config.yaml
model: "self-supervised image encoder"
dataset: "microscope photos of single blood and bone marrow cells"
train_examples: 97085
image_size: 32
crop_scale_min: 0.3
horizontal_flip: true
rotation_deg: 10
color_jitter: 0.6
method: "vicreg"
arch: "vit"
norm: "layernorm"
norm_position: "res_post"
activation: "gelu"
mlp_ratio: 4
head_dim: 48
fused_qkv: false
bias: "all"
qk_norm: false
parallel_block: false
inner_norm: false
moe: "top_k"
num_experts: 16
moe_every: 2
expert_mlp_ratio: 0.25
experts_per_token: 1
shared_expert: false
patch_size: [4, 4]
conv_stem: true
layers: 8
width: 256
positions: "conv"
pooling: "class_token"
projector_hidden: 1024
projector_out: 1024
projector_hidden_layers: 1
optimizer: "normuon"
muon_scale: "original"
lr: 0.0087
momentum: 0.95
nesterov: true
orthogonalizer: "newton_schulz_5"
adamw_lr_other_params: 0.0012
grad_clip: 5.0
steps: 21300
batch_size: 256
epochs: 56.2
lr_schedule: "cosine"
final_lr_fraction: 0
warmup_steps: 630
weight_decay: 0.0
adamw_weight_decay_other_params: 0
Rows from block 5 of a small self-supervised image encoder, named by matrix and row number. Rows with one number within an expert belong to one neuron, the router's apart. Each number is 128 + 24 x the weight over its row's rms, rounded and kept within 0 to 255. All counts start at 0. Numbers have three digits each. After the name is the row's rms in percent of the matrix's.
After each expert's rows are labels from the 100 images, of 14848, where the router gives the expert most weight on average: "responds to" is what is common among them. Only what is clearly more common there than usual is listed. The data: microscope photos of single blood and bone marrow cells. In brackets: how many of the 100.
# router: router (model.blocks.5.mlp.router.weight, 16x256, trained with AdamW), inputs 128-255
# up: expert up (model.blocks.5.mlp.up, 16x64x256), inputs 128-255
# down: expert down (model.blocks.5.mlp.down, 16x256x64, transposed), outputs 128-255

# expert 9
router.9 103:149168156088107119106110121165092147074117164157118139159129076088064107141132162136107138144089097125130173109114104148157100128140113134118130098123170147119115110112126108119086134102106117149107164154106099107114154153098148108172108103107137127079104147094101125145168131145108151144129122126140118124141127152133102145107153105116140102155125107133140133145131114129106130087122
up.0 050:127123090122143119127138115167159133142128066125096127092133114137127142134120119128120088147120131143139118099129074105112154103141114164119155128080088123122151095119101125105120116112110120164133130126133108128110150104132134091136112089120163103089107146160084120137166092167080122091135140143147149141112149159153165080130090136175127091131097078117158081112098128114122148144158
down.0 056:106144097192143128100126102170129161155093137098088121135114129125139161134139134133135139125065108120158092120084129118134141145173099153110182122126096135098129163130153114123126144104132118106138125109147104143108099106116154149128151135140112129108142084082099115098149109117111112115099160119103108137184129142161180140101133137142126103144095128101132127120103119124147124136116
up.1 118:153117128130123171091151104145122122110111158128116133133104154116105128071127148083101174056123105143154148147157113102081126122119129136143108118138112132070152111117152129123122149128127087139132100141116126073108180171096105133124088133130137139127139116102148121165137142142128121106163152122108145109166149088155113159131111100126109122138152116131143127129081136097112131144161
down.1 109:137115143159132132090108085152090148107110127110143119092066139140150088139167128114131129077138144132107130133106122092109101132138122081124124124121076141126097096165145139161162132108119098107079095128124163102117096132159126140096145148126118148140112118087132128155122101097129146173154156074116132104155153068146118144130111126145134133106159161146120136190109092126140105139082
up.2 059:085155107150105158140133122136135157130145153120104142114132112177122134131103080114156130095120112198153080149111129146177121099089123109049106139106154102132151118134118127126125106142149163106100125082142129120150121169154122114143095110155133149141165157165072134098151155168098148112116167112116131126126093145124137113163175156152135083124156076129115148107128114095111168096152
down.2 058:135151143129151109112157167094151103159181146098094080085123131135112134097118116132077141160174143165154126143126134170124106133103130167167121140139139152140130132149101132115122134114133104066123142132063091112122098103131121129078103142115127104151187141126174081127154104130105177121144081113124128147123079123132139121166149172118099140151160119108120135177152115125144137106156
responds to: cell type: myelocyte (26)

# expert 14
router.14 112:161189148135142115138110092126161091174115144124121184104145116075100131174145132137134143098135165186119161144169149140129137132091170119100127138110155109124092162157152117119139147133119161135124071101157138133149150152113136137141099158154154170129148152131106125106099136131145102129098152088149125126126134138132186127120150118180140110109122133139131107116130180103091146103105
up.4 055:182097123162121133104156151150117148127155113129063166103106133113125136163148129144119073151129109162137120162130105120111105155170155124155129134103111108134136114125085118082110128138134128119100113085162121111136141118103141107139181123103084143150159127125122150174162117100104115094141130133137122143146141101121128131178128136139131095123105122107165123164120120132116089140152
down.4 058:120131129109132103082072176144128150105153079121146111102110137123135148156157152166173130111142122138125098144104117103135157127149154151083148115130160120081090126136158191112146130153112126139129132135193096100153101110099135144141124085144171124119127110113143099124119181150078147148140087121113121106093136104098133153143164144135119145144106148119074117186088117135128157119122
up.5 115:116144133141167160124147129119157136133116094095142106118147147101092117141113094166097143168164138151162107116120115142139170146156136116156111124109069134155152140135129147123128077160116081147145140079125113149148131164162095132131140125134148143130112121115123135108149118074110170142106155116114143128129140118158120121147120159154162141101137133161121130112169155128087106085107
down.5 109:154130154146118111092098154105147111117164140080148125136106150115116117120138123120120117135172079175112135150135150169150115125143112159110151115087102121138091136147112088137152146117112159112094112125151106079154129084116098110120144105165214156166096072103118148124070139127112123120098129129134168130098097105138110124125160159112107105108151149149155142129142111122145145145097
up.6 097:127208124122079161152117107162143111120101143134168106157169128129111176125176130161152104124111104145097129146141142136134153140150176153097107156087126115085132146146106111083131132088146121151125146150086097124142161088160135072106103139176102100120113088137106129121122135150144137178118118115126148123170143091173105083126147120094148139134088147113149161134114113130117107131119
down.6 099:105120158119146131146125126117133102118187161137133176100145086111109118107131109132155107114132138121129117145161089163113119109146124115132163109108140142134139114076134159098112108111160154108129139139149131161116126126127151129132121141125130131118174162099130110103087170098152151109176105141137152100103158138160167155138162159132093076115138105136144124126134122152127082141142
responds to: cell type: artefact (35)

# expert 3
router.3 104:131100126107126131114119154118070122146138124138152128089080131135078108108139098098089104131142126138118125124149103155113130163155169106105151145170144158148115077152100125118135125116170120149141126142138128143094167120060101093122104137159126174138151121113144108126145080154121137108143133111140146138099128191107117074106140128113117113133109110079110120127124129072092137124155
up.9 097:097170106161120115100148108119132108130161116142149125147133138112121132112138113147159168082168129129116124153107112119131119121112092169169091147121140133069126170116080116080099083118107126146168133103113115174142129106116075153102114144127106107136100146141128118070113145109174129163133166148137132141109141133120146161141142140128121165121146145114120173163084147136138122128143
down.9 102:117130146186141116121127109097137162128130091126141150168138092084135135124135112126122150120112109130123119101118105105112107101178144147165134091127153111111132118110130162116136148154105146123120131108132132166128144149145128169120153119112151127132105139200096156127169093163120162185132102134140180089108141153111120110124123123126110130140179090119132142149131112134153137107133
up.10 106:133143108138115168109098148122154155120125112135126141167126159136160134127136135168144139105147163108130114117136131100123150102112122161167115099144147133099130143138158089132129120129110134111095098087122124096104095118134189111181127088098129100119146159093131108114097102152124141201091130142178118127196162095134133151135103162092106143141123123163171099106144055149102112134102
down.10 109:104149157174174110104123089142113117087168114082124142120104138126129137117150104138096132088130147121118080116116139154112111157141133119146133095103094119183121104107173136149130118120133154154188140152094109160126171118144097167116131092167138084142150107137102158096146147126154149111116132113127125078101098131148137170144148148114123154163128144107104152130130120120148122126145
up.11 107:087135150110131136082085112148114146145138142107139152174158145157137106130094078094107177136150103192121160164129129138173099150128111140131148130119120096153143068150155084163129117146144129089118139134087139131128114088127109130116156090130124147123113125125121127126156152141124146170093103122108115113128110111149145158124164145133129110142167098121132110112063127177112098163127
down.11 104:138116147102153116129072123154119094110134158134156140138128159110112121139113107137106150116141146121128120117121112090124159155122174173117186088128141111119154109092121126123116116179138091127096132112124082130178088136146128139156182119115115150118111156119079129101093141173110137151122131122132126120081152130141082141132190135158152157134075107145110117110132090133162115149148
responds to: cell type: erythroblast (98)

# expert 15
router.15 097:114102120124101140127131113151167143176127087156155111129134128095092128102146171104157142127144117107105115115144166157147185160125120146175199134109096106132136147134113106119149105120086124145135105125122113147121159086090145118154123128168115134139122097106124124130143107164144150113125106133128092180141122143101144102117183135151152142107108157078108101160114142117136138113171
up.4 119:102131140109105141134120136110122103131095102123129119122134117146161157144125101165126133154141093108177136161128116142167116129078128123141154122085112143131115126117121077146111104173161086106105115103160161119154134127147150134122165131096141135135117123156141137120130126138135123133130110143128093111137141147139105114135153144151126117175116122105142072109128100177140120118155
down.4 145:126137113116117115120102169146126139124118096109119129120152118137149146123129126138138149117155138121116091130154155135139122128133095142151151146108147137137128108113132125146144138144135082090124075107126199122156179115119130128084180106120189157124123114114092144164141122171112142138150125154118092105144150111172113165134132126119135130152107108141161099122096071147118097121173
up.5 108:130137103182129128114106143120124135104130146142084106095142140109148121142140134109136175144079092111133131090142125113117140105093121094107123156089126158165134158101103122169142118148096153142132108077128161099179147127116135168127107135099087148122117143109137143112126149131111131091142165128114099137169105155112140111166133101145074128145112137124123112143105125076128132149127
down.5 107:067142131142082191174142118112131100141082152140142101098114118122121129085115129154177106151135146116111100106126099130103140105130155086172159094128123117124146150115147162133123086089145158173126097119129123133153125111102165111143133081136121142085119107171126107163129121157107121129116138112087131120107114096101163104115131152094131127167138110146139108197150121138097131102139
up.6 096:115139114137166144099124150132133108092154123129125115135127150156083126115170141111111128091140110132108125129144147123152167171142087112135121151117109185109122161074122129156143126130120087143137135108114123109129138112160128120146155155151108110121129091098110130165107111121129118128143117142096169097177128117142152129150135106098080117163126120168130162103115117133169136133147
down.6 096:135140149144096158109091126149126119153118100150100126149072105150139136137124161145165148136123156103123150114132144139156145088127143147153105146135111119115116116164129143109141160162129126160104128082109117108166089179171138104126129137186135117136122118155134129132095161125117121122143107144095125167151138116144114097103089169110136104128098137112074114125163112140106073078126
responds to: cell type: segmented neutrophil (48)

# expert 7
router.7 106:128108110132121134113153129163091103093154152144107139147153094137166173099098110135071122139140136098085113165148105113090097113146114132098098105124033115140134130124162116105135140152127134105172142102129152132120108148146106157139115067124142099125128139126123070106101072116103192110105160145144146128143102175148135105127112115138128136126122100134133153123102150066147124120158
up.0 114:132107140114106147156166149108152141212113145069104102138142151122127162127172142142124151084133119133105155096097165125173147138117122087146106139167105116098102091130098127155085100169158090160157140105155127122110073108133092122099149113135139092122124156163105106131115157152140139132144180143167131124129125157118127164142145122146138118111147154105146117109135123162166105144142
down.0 108:155132164104142112153160126133131120134169172126123120147140087152150116166135170124142114128100111062117119121137114141124138112150100126160168113102127148151125111115099140135089115123129119091084119125121151133137076121132125124144197139131134175120115133122131160156127096158140194153132127104107114137155141104113111145106146145110140144149117122165152139129133121134148121085118
up.1 044:087124101106142142121145127138085144183136105132114173112110099086110157146107159145136084131123115139053136115118087163151142108150108143134149139106174123143099118148133103110133134145100131126114104148133116109105141126153140091130113165142121136089117095121171073132150073141122132148139131098131088136132128113134083155139117154162158153152125117114090139067149081112110111195137
down.1 033:130113131141136095126161089135162123181128130147150140153109128095078119167136143152162184135156102124174151114119152111116126118117119140104175097081156168143145135143148165103133163076085137149105150141173102133146132120119125147097120103143104136126154121135161173133097103097153171131113157136135103153127142196132141094135116131095059114107080133112143133114132126153113135122119
up.2 057:096113132146129124111153123084091141165116131125121144140148138139137102113101149160115123121135120157100089095158126167121140119106106153134119160152157122199135136128073103105132080159147123151101082090145100103103165136100098130102086143151141109119115148151119099115149118155141076106138153150152093062134133152155153116166139122125131104159140094163135110097142138108073138104145
down.2 034:119137106136154116133148126093133144119137165130120144139081158123105121088141138052126105151093066148114126090150120160102096136121117112127140128115122105133146156103098098129132107098097129125135134130150093105142169143126117101121152193133146093122115154103102167114159154090162095112135115124132156154145101147098127100152116119123108121090093109163101110157143170110100156144169
responds to: cell type: artefact (42)

# expert 0
router.0 090:131124151123119115082148139091119143138134090151127153147106163150141140160132110162134132136105161139138111111130125135131094140114099131090118147125114131090123099137122145141141106122083097165109129074135133098107147105144104101092105137099109153117120109138144126159064132115162120127117161145149118174125107099102160119144131178101185142132118119149095097093108095172165115178107
up.9 102:162153154163101095132150145137120152094143094097158119098162141139107096153120093142095185171100131123118149159092132133180132172065084091153105101145128111168100130126144100145076148126129146154111135168108117149135155146135095122083145111146100112131136123104141146130170117085153127151157119132141139186094140090135125140128106120157162112149156144135090162140125130138126153128174
down.9 093:134088142120140095141143117113175151104143121119110120106112098196122159120149128121103147160135148152099139181100191123142111145108168118123123156115131125112141116174112135085086107135145110157141155105137135141146140157118133103163097126136123116100152143149166107073135120122108102086109117134158118122085137116165126098134135164149155121122144185125122153149107143153154116136188
up.10 097:118106089114140173128111147126140107130165139123137139095130117101133162140149184129128080102118096112147135112144159122163100100117188139126138102140134110131160131135191103070139157133105136112149124100151095095140140114134114113162107110088155113154100137129119130080107093143115168122168106137163119147112117128121125099140109180120123124172145114136154114157177133099146128107137
down.10 094:135140110122126159110183107109114133111137143137121101134149149127125138114157121132123125099159104133168090095132154153122136139127114148155132083155130134126130085147168153095135128125129108113131151128154157159150114144127157068155131120110131109154100146146174143115108146169155095135117088132124087124099142118115131085150112109172145135128147110097098104089107153113134110141166
up.11 072:100146124114141087119156161149117107130131120170086199132077126112163119173123166135113139087124123134150113105130120105113121127140138134166130108123141130140132182113116144143138097151120144159129113141155117085161155088126111154170105126108142113140147134177105107153149129108139114124118079151124128121156094116112146096116108087160134149156118127149140129126073177078117133122116
down.11 048:101125124131108135117153135106094113087140158178116105131111127145110116143118141178157123141123128126104123105122138115125141107123194161118129105126162146104096157132113092129128087168155169127117129141164122144117156154144138129154143081109095120137117157127102128129139158163102123107127113087102150149139106166099077090106105130184087104126155119137107095122122147153115088090109
responds to: cell type: artefact (34)

# expert 5
router.5 094:116137148090098131135136136117131117162148115154125104149096117159158130156141150130137118159157138148104133115121094144114085108138126110085103085159143142140109109140158135122104153087116073131098147125130162143148134143146085143128153090076137137151141109116083136168135148097156113110155131113120108071113107118165109122108098119113151116129132091107132132125089156131140112113076
up.4 110:161126102111106140158106154103131120150094130158137112130179162105160180081108118107118077149103078120093148132113139085159155157150112147152178133106134134122135088112116128112146120144132181115143141116105137122122086100178073133139079127151122122129165138154092107138149127170144146118117098151121141154179109135108158127146203127132120141147101132093153135114133145131104132121129
down.4 122:152087104096145095127083121105129118150120129155142104135177133159119128081143116134119102106131115081156105155139146132132171118149136151119124132071107103151146123093137122097130168169108150106111150173124100132129114167138081124098105112145123096103139140118095156157133154126119112101118124127144157106143118145123117120174142125136131177122132111110130129127175129162131134149146
up.5 096:157130122157158152085114089139131109111123161071117178157112111130134163105123107096158135120155078162114131147149100100148115140154150110176104122116127086068068148167110125134134124111108126146122104122122144116131130110102147119148165187109118116112143137157119088142151066136142128101150130151127142148124115117150134107124152114107133124111148122081128139169068134053096125104127
down.5 089:160136109168145066146120128109142112118103151110125111133146145117110151135077129138097130103081122125139093177124099087190167121119131187116139150115159164161142154128103164089137084141111138188149123154101123129137150127157110115155134126136086136137129129112149113131086135159132126111137086131123161110126145148074112136134107151149172140147127149133090133143149132103138108125138
up.6 119:095107109094133160119161128116148101128112107120182131108119164103143156115159126107117131139166155155130153086113135133126157111150129147147145097127099145101155150094113105120134041113153122169104177159146159156159139077116110162177140144105144166113104133185106120152108147126102118111170157143113128169107134148114128117150128130113088152149109157160112094114136144095122162142103
down.6 108:121118135138132166119162183129081141168122108118136171144145135106092133098143133135152173135088115102112148087139143122120141112115150124131130133139083121146125108122085078133147110129134118152099129119092100117141145082086144126106074149129117140123125131177078148140105107162116147123157105115109134122071126158115132104118100165133080131133161179132173105134102150085093110117147
responds to: smear: peripheral blood (100); cell type: segmented neutrophil (92)

# expert 4
router.4 098:138131146145124152149152128109131167154109133087139137151157157145095132147101120154127137143103147120133143153119178095135091094113112162137137122151136136112143135132145161120160162130133095139116087085108142128135070155132129159116116139116125121123101131153108140126076112088086123139146164141122146134136150143113116118124088126135099166086107152149152089121174130155173149187146
up.4 107:154146139171114122168143141134108098148120163127088104113183107096108129166122126126134137129149130158111153153087152100106117102084160162150112112091145140139132144159157100095075138179154116136109104107148085120122095161128129143168126127125095137120079139088093135098139139138135091141125122099113150089118136154152125124127088093145129124106098118160159143134153115154105122087145
down.4 109:161165150114119118139117086135147119175139154139146135141161101099126148129105098084110117133188133130131144125123113136108122178104104125085138115153121100146138149131108117106111140223112126149152164122153100123166142124152122160114122121134168158122153122110082128090124094118106092107133145145121127090122057122119159090127092152136097116150106117103156140158111153127135125120106
up.5 114:147171142133143061112134141088127198156142091105088142099129189115106120139134151163144169144132145164104174133128134130118125128077114064131152137141135129120126093136100134169115085142110140155098109091120135116126129163138115123111150142116111129121150082123080145110108142113076133150126187145165143129118134124119136099090097108131145143168113165138148101153149160155131097151102
down.5 101:168087145106126107165173127113098171138124125113116155122109100114104123171174112110117156158117156119160148118091120127169117112147117123089088114149145135122125126115139106144145109128127148121114118157113185136131097151114123106154115140099120146144065154135095091163148073116120101154151096138126144143123152142154136130120126109142159128107137176170156142142160105141114107158129
up.6 087:125140097127092075113123132123133143146139137158105126109139106109114163133156103083129102114143139154090086109134122103151128141117059145091116096128110138112155177085148155137142100173089111114135153174134164130160195141138137102146094136150111156158131136144152110142153131118097129115147139131101101141130169114159056067134115125134126179120133158125161134127136133141090138134127
down.6 094:118111118101129123179151153094059157151136122132130125102117170144143122105101163103124122127095183158132114121143099077172128144139158111078137160151126147128126108175128141117126110142131131163163146127120154122121108111123153095111113121164085118173158124194125124118158106138079124109137125120132120154121100150113134087081165165148142110134108096130120126118123113110138116102092
responds to: cell type: promyelocyte (33)

# expert 12
router.12 095:107107148123136117112107135110123140123137091138125094116131109138175122109145119091149124159118114114129143080130159114146149093145085102158123138136069123155176138106135128187114128138142141086124156120146115127186099140111123148083123116142111129136115125155179173184093128089155152126163084149165110150124125152106094125148153081162138109156138147108119175120125118131162151166125
up.0 068:118131152145110110178091107142119169169147133133083123134155096131126137134143103145121133118094154141134094161110094124159148146134129128124146098160095160097179129141166128101122145120113150137099196153138160075092130120113121168187126131121150129092103135127129125111153112104128136155141163124107159156150135118116138141164128151117087103095085101139144121133105153115136131098130
down.0 069:106154132131115134117133166142133100128145132142127152127138118111159150126115123131122123130082111101123140102105131122104111134114144116167175120145096107113118126124108089138128104149108165149132128179160175146164114098150117107128111124162137146139107137151095202125135124114132117146140127143136115162157151138162141102136141086138110138143180165138109143091117165098089141126186
up.1 102:149145147156115124111141112118124132120108147122137142096094143172109126157098123128114135150127138125132069122126100161145131118084154181147151154159118141139140108166136142121136189097126162163119153155177117155128113141159156127152136129145123165132093148127162117162128117131131138172127126109155131114144115140095182108119151160137110140109109102140154084106160103131136158126143
down.1 092:136102144071171112090138166155110132101135131117143143155093126140117091159134132146148133153125112128110097138111129122128112105178150135116112114129069149127131137140189132154147102125080075109098115125145165138105161137108106094126139147135054130140109144147083107091099096128137106108116119094118096162128095108124130133140113131173160114128116135140136131084145106110139138099162
up.2 085:087125123094124106111111169151114135128138150183104135120115115133149110158112151104136110129086147108151119099140101109139145114151141103095139167124106176075142099131094148165143140114128128116120128101125117144125140126108129140100100124120125109098116132140103145167126126148150129138129129145128101115152156169164138106149175136118150143137102129145101099146152168113138091116150
down.2 094:147111112115162153128170148140113078082131145153102139114109111129137129120153139164180132155130089105131101168076120117121125140165138123141078133122169117157109144101121159131105130164148114140140133124116103174134150089158133141119127128110104131142110141109138158112138110143122131127097137102122121088133173129069155128146103073114144144135116105131150190100126141089130214110115
responds to: cell type: artefact (39)

# expert 2
router.2 109:146152137115134126112108124130117148106148139115107150098143122128137139159083098150118117095097116098145135122094089155142102147124113121108166163182139135139153160111139133131150150162143161103137073143118105145085118132152152195110125121092140145113163092114134097139162100102132110148101119146104143128122083109117058147108085114128115096118160176108133109112112143163133097122142
up.0 107:166175172137137167108114149145113112131081095150094110119152146186125097136148133131144146127149138102118150102125129103120099146138143109131119147075136130112086084152116120133118136106130104154175149077110116140107177100162115107113155120118139085129175133125086107107150171155134132167123080108145071125196149104136148105085185083074123143135117106131127137124125126136117087087101
down.0 107:108100143121093152104113143121128122127140140095126109099175112150093121112103158085097108156099144147113150144137114119086135104129114137145075151145102089105135149101176146112150155147153136166150110135065155091134138153102140101117088102131115129141141131093115101126131121137127193113158173129154133144118106175124129160106121148107113123135136136101113121142123152127156132135123
up.1 042:140151123098153146124147126124102112182141175156127127112127126132162176161129110120092167115092138173130115113130129161147126162123121161140110108066100171155142135122151139143165133157158112097088121179109174134161134136131096165123131137147122167130128152148113092109076110143154105109133158136105148126107141113143146136114130136152135115149151088093175122131117107142098126080128
down.1 038:124101100113134134151095121146125129168131135129135083129100139127141139160147128161115093118150077130069088134131161148110125151106152167093119116136096090120129105115133089131147126137132117093164163085126145118125100100148121152156106097114129089136154146103115117117168132140161131123142141090125125119127132149132113132110196140138095159161151134158104167088152071134094151112132
up.2 091:128147157169148142115141114110127162110117137103178123128120120094108134115104118129125141156113072139144159140172123122137137149142113172108195169138111134093170103111076106159076150114102096119105095110116125165102146137135140109129159132157130156077137095098155144145133112097122139136119115112139116125123198121173102112122157118127097157139109108134149094140123092092120154144116
down.2 104:147156134123131133108133175127083040101112113147116137121112135148171124154123132148116127160137167119126108135135120198143131164091141120119111103145164109145136162142109140148157071151130137122106156175060140168158122133120112170080123111099141131131128102112096097133118104164118114073104156119143129116083149133159112128135102150141130142130154133113149146140103091158121162118151
responds to: cell type: band neutrophil (51)

# expert 11
router.11 108:086103098145114148151135169127137137117117196145135135130119126152134115107127115133093147114144118144170074147130099097124104189143139112131181107118127153170139100154132117123118125132138163164121147152144144116126151139117141139157139067133114129138158181143146099124152123145116114144112098117095127067076151110111079153170156136126147099115116120108106157118116115146142101159114
up.4 086:124165144127162117121135156142122131113172135151125125133104108146124203168132185175144092098149146092099165108111132104094117154150116108106134164059096132151128108115105123098121095105133173143137116127110139147124129084133100082136107119141154118167151074115118091170105138111135092124131100163156092167134109150113111094136131161152133132162103107098120114136075105099144131100161
down.4 081:157120103165137125133130111150083101136152130136091156120143123117151107122120089154125141083124073185148128105119147132073092090128119110140135145124138153140110096165108137132118166119143075112115121137145121128086125130092118110108169124150134121115090145127139126143086137125197147120123098118164130143131125078139089130106155096146114158128126147106120116138095127151123126116124
up.5 096:154178122126145132094154165141113112094124190162110149130128091105118155111127079114145072146118127118094134181146129145094118176140143104089133114131110118120171163170109131094141131119142128141115148146148168121127112097106108110155107153128150128145138169121208082127122098128158106130120136125139089105128128153132173141137131161135146111145152069167077123124118145120112107113119
down.5 099:089134149066108144137108105094126124099134148127125118137115150166183107143090176124167145131099139134080104123103137138118106080143106144116127083146169143117104138102104124162122154105145080100100143139136096107132128147159131129104119102129110116093110122107143152089151166128135129142142146118126152203118176138111106103106114137111115119100113107104114110157094112152131156123105
up.6 110:101128138106156124119090125145148142131133121096103157105128114102124121178137114103144116164076145090126107103101157104148124135134125136150118100112086100063141098124127109197098139144182086150097132121114123136139076153136166118108156125193169120122138113100136128112116108129138159118115135102129094156129134135126134118143140110116144124119101134115095080139070104111109125121100
down.6 115:105141113153124145140094112171095068103108110139134123114136153101121139155162136144154095145159144102078120132138121113115138118152131110112071102151115105127142134101126097164129141158138124184130155135099148139124092147105130150127159121114106134167146093080129122126119097136133156152138144110107088187127124170117090105111143115136135181106138145139115123174089146094131087122080
responds to: cell type: platelet (100); smear: peripheral blood (100)

# expert 1
router.1 091:111117137103119138152141146128127083085138140161111121159119064086180133125113132100135125088161142092134091125093104127144163109155139111158087075145110108121092133109092116177079159117132155120110136133136128130126130087124102123125140147157143107106173145145160157142136138123155116125147101098128123115088117148131165130153123140113122122147161116110131159152089158097154096128147
up.4 103:130093099115141130138101142133159133130135116130156145157098127183121084150125139121151124159150142130156093117098121120110179138109130148134108101140121108107154108187104117102145137123112114131130097107088115144134137039068116146127154083138131132107088157138146157125134141110097158126141144134139163147176119107098146130102150175168102134143110077134178130119104092080142132201145
down.4 103:114180173121152130129128113161143106122180135123093107123139131137125097119184114127144145111131138143116154129137142149114086113130122095113095111157136117117117108137101099120114151122105103157177176150101118072135106087160144103115132091153107111126144145136099155115125162123114121150131140142153166141121122126179113112132126089141087120139130133088113144139145126156134127140146
up.5 108:064150110139114175142160104150143092140125139147118174160147081123111067094121138098102156180124170089108129087090139129144123103131148139126104076163109124089112142128131110135117190107114142119120131145078103139157086112125137136149085102173114102152161135142140113135138156132130145167129082098134155137128094143104114125138128127113112141108133153165120171151117142120094100166101
down.5 099:104084129126156135111104118164079128119159136111151159134070160140141173173137170134140131116145102086109139126144142092130114112093128119156100142149140100146123115138117179140167139087136143119106141149125081101066160129106155107127153090118108147123150184145073121128118142139151151124116165167110101176145122196124132142091132114118131113137112106116138161169127082110139159103137
up.6 099:126114119177080110179155088136167093153109106104116138105149137130136192126112106166092150114137138093131150133178126163114120103145131129139115112180142134155114096113112080111148138156184125123124088132119094133122137135166117153123102137100096117115176132137161104108097095088119073139139130142124158145120097106134113130106150136170162161157118164140117114139156140143151102150148
down.6 079:172144121115143142112124135138103126149146110142159139161064148079127127140094130154104149132109134174111122105114102101135140151128107122130147120132108175131158115119176148200134134116143145143132158165121094101129103093138126098137103117120130114131123162103084150117127092121123133106124117116124126108119170126139133120143124130091112162149123154155101151098118106147153140083113
responds to: cell type: segmented neutrophil (84)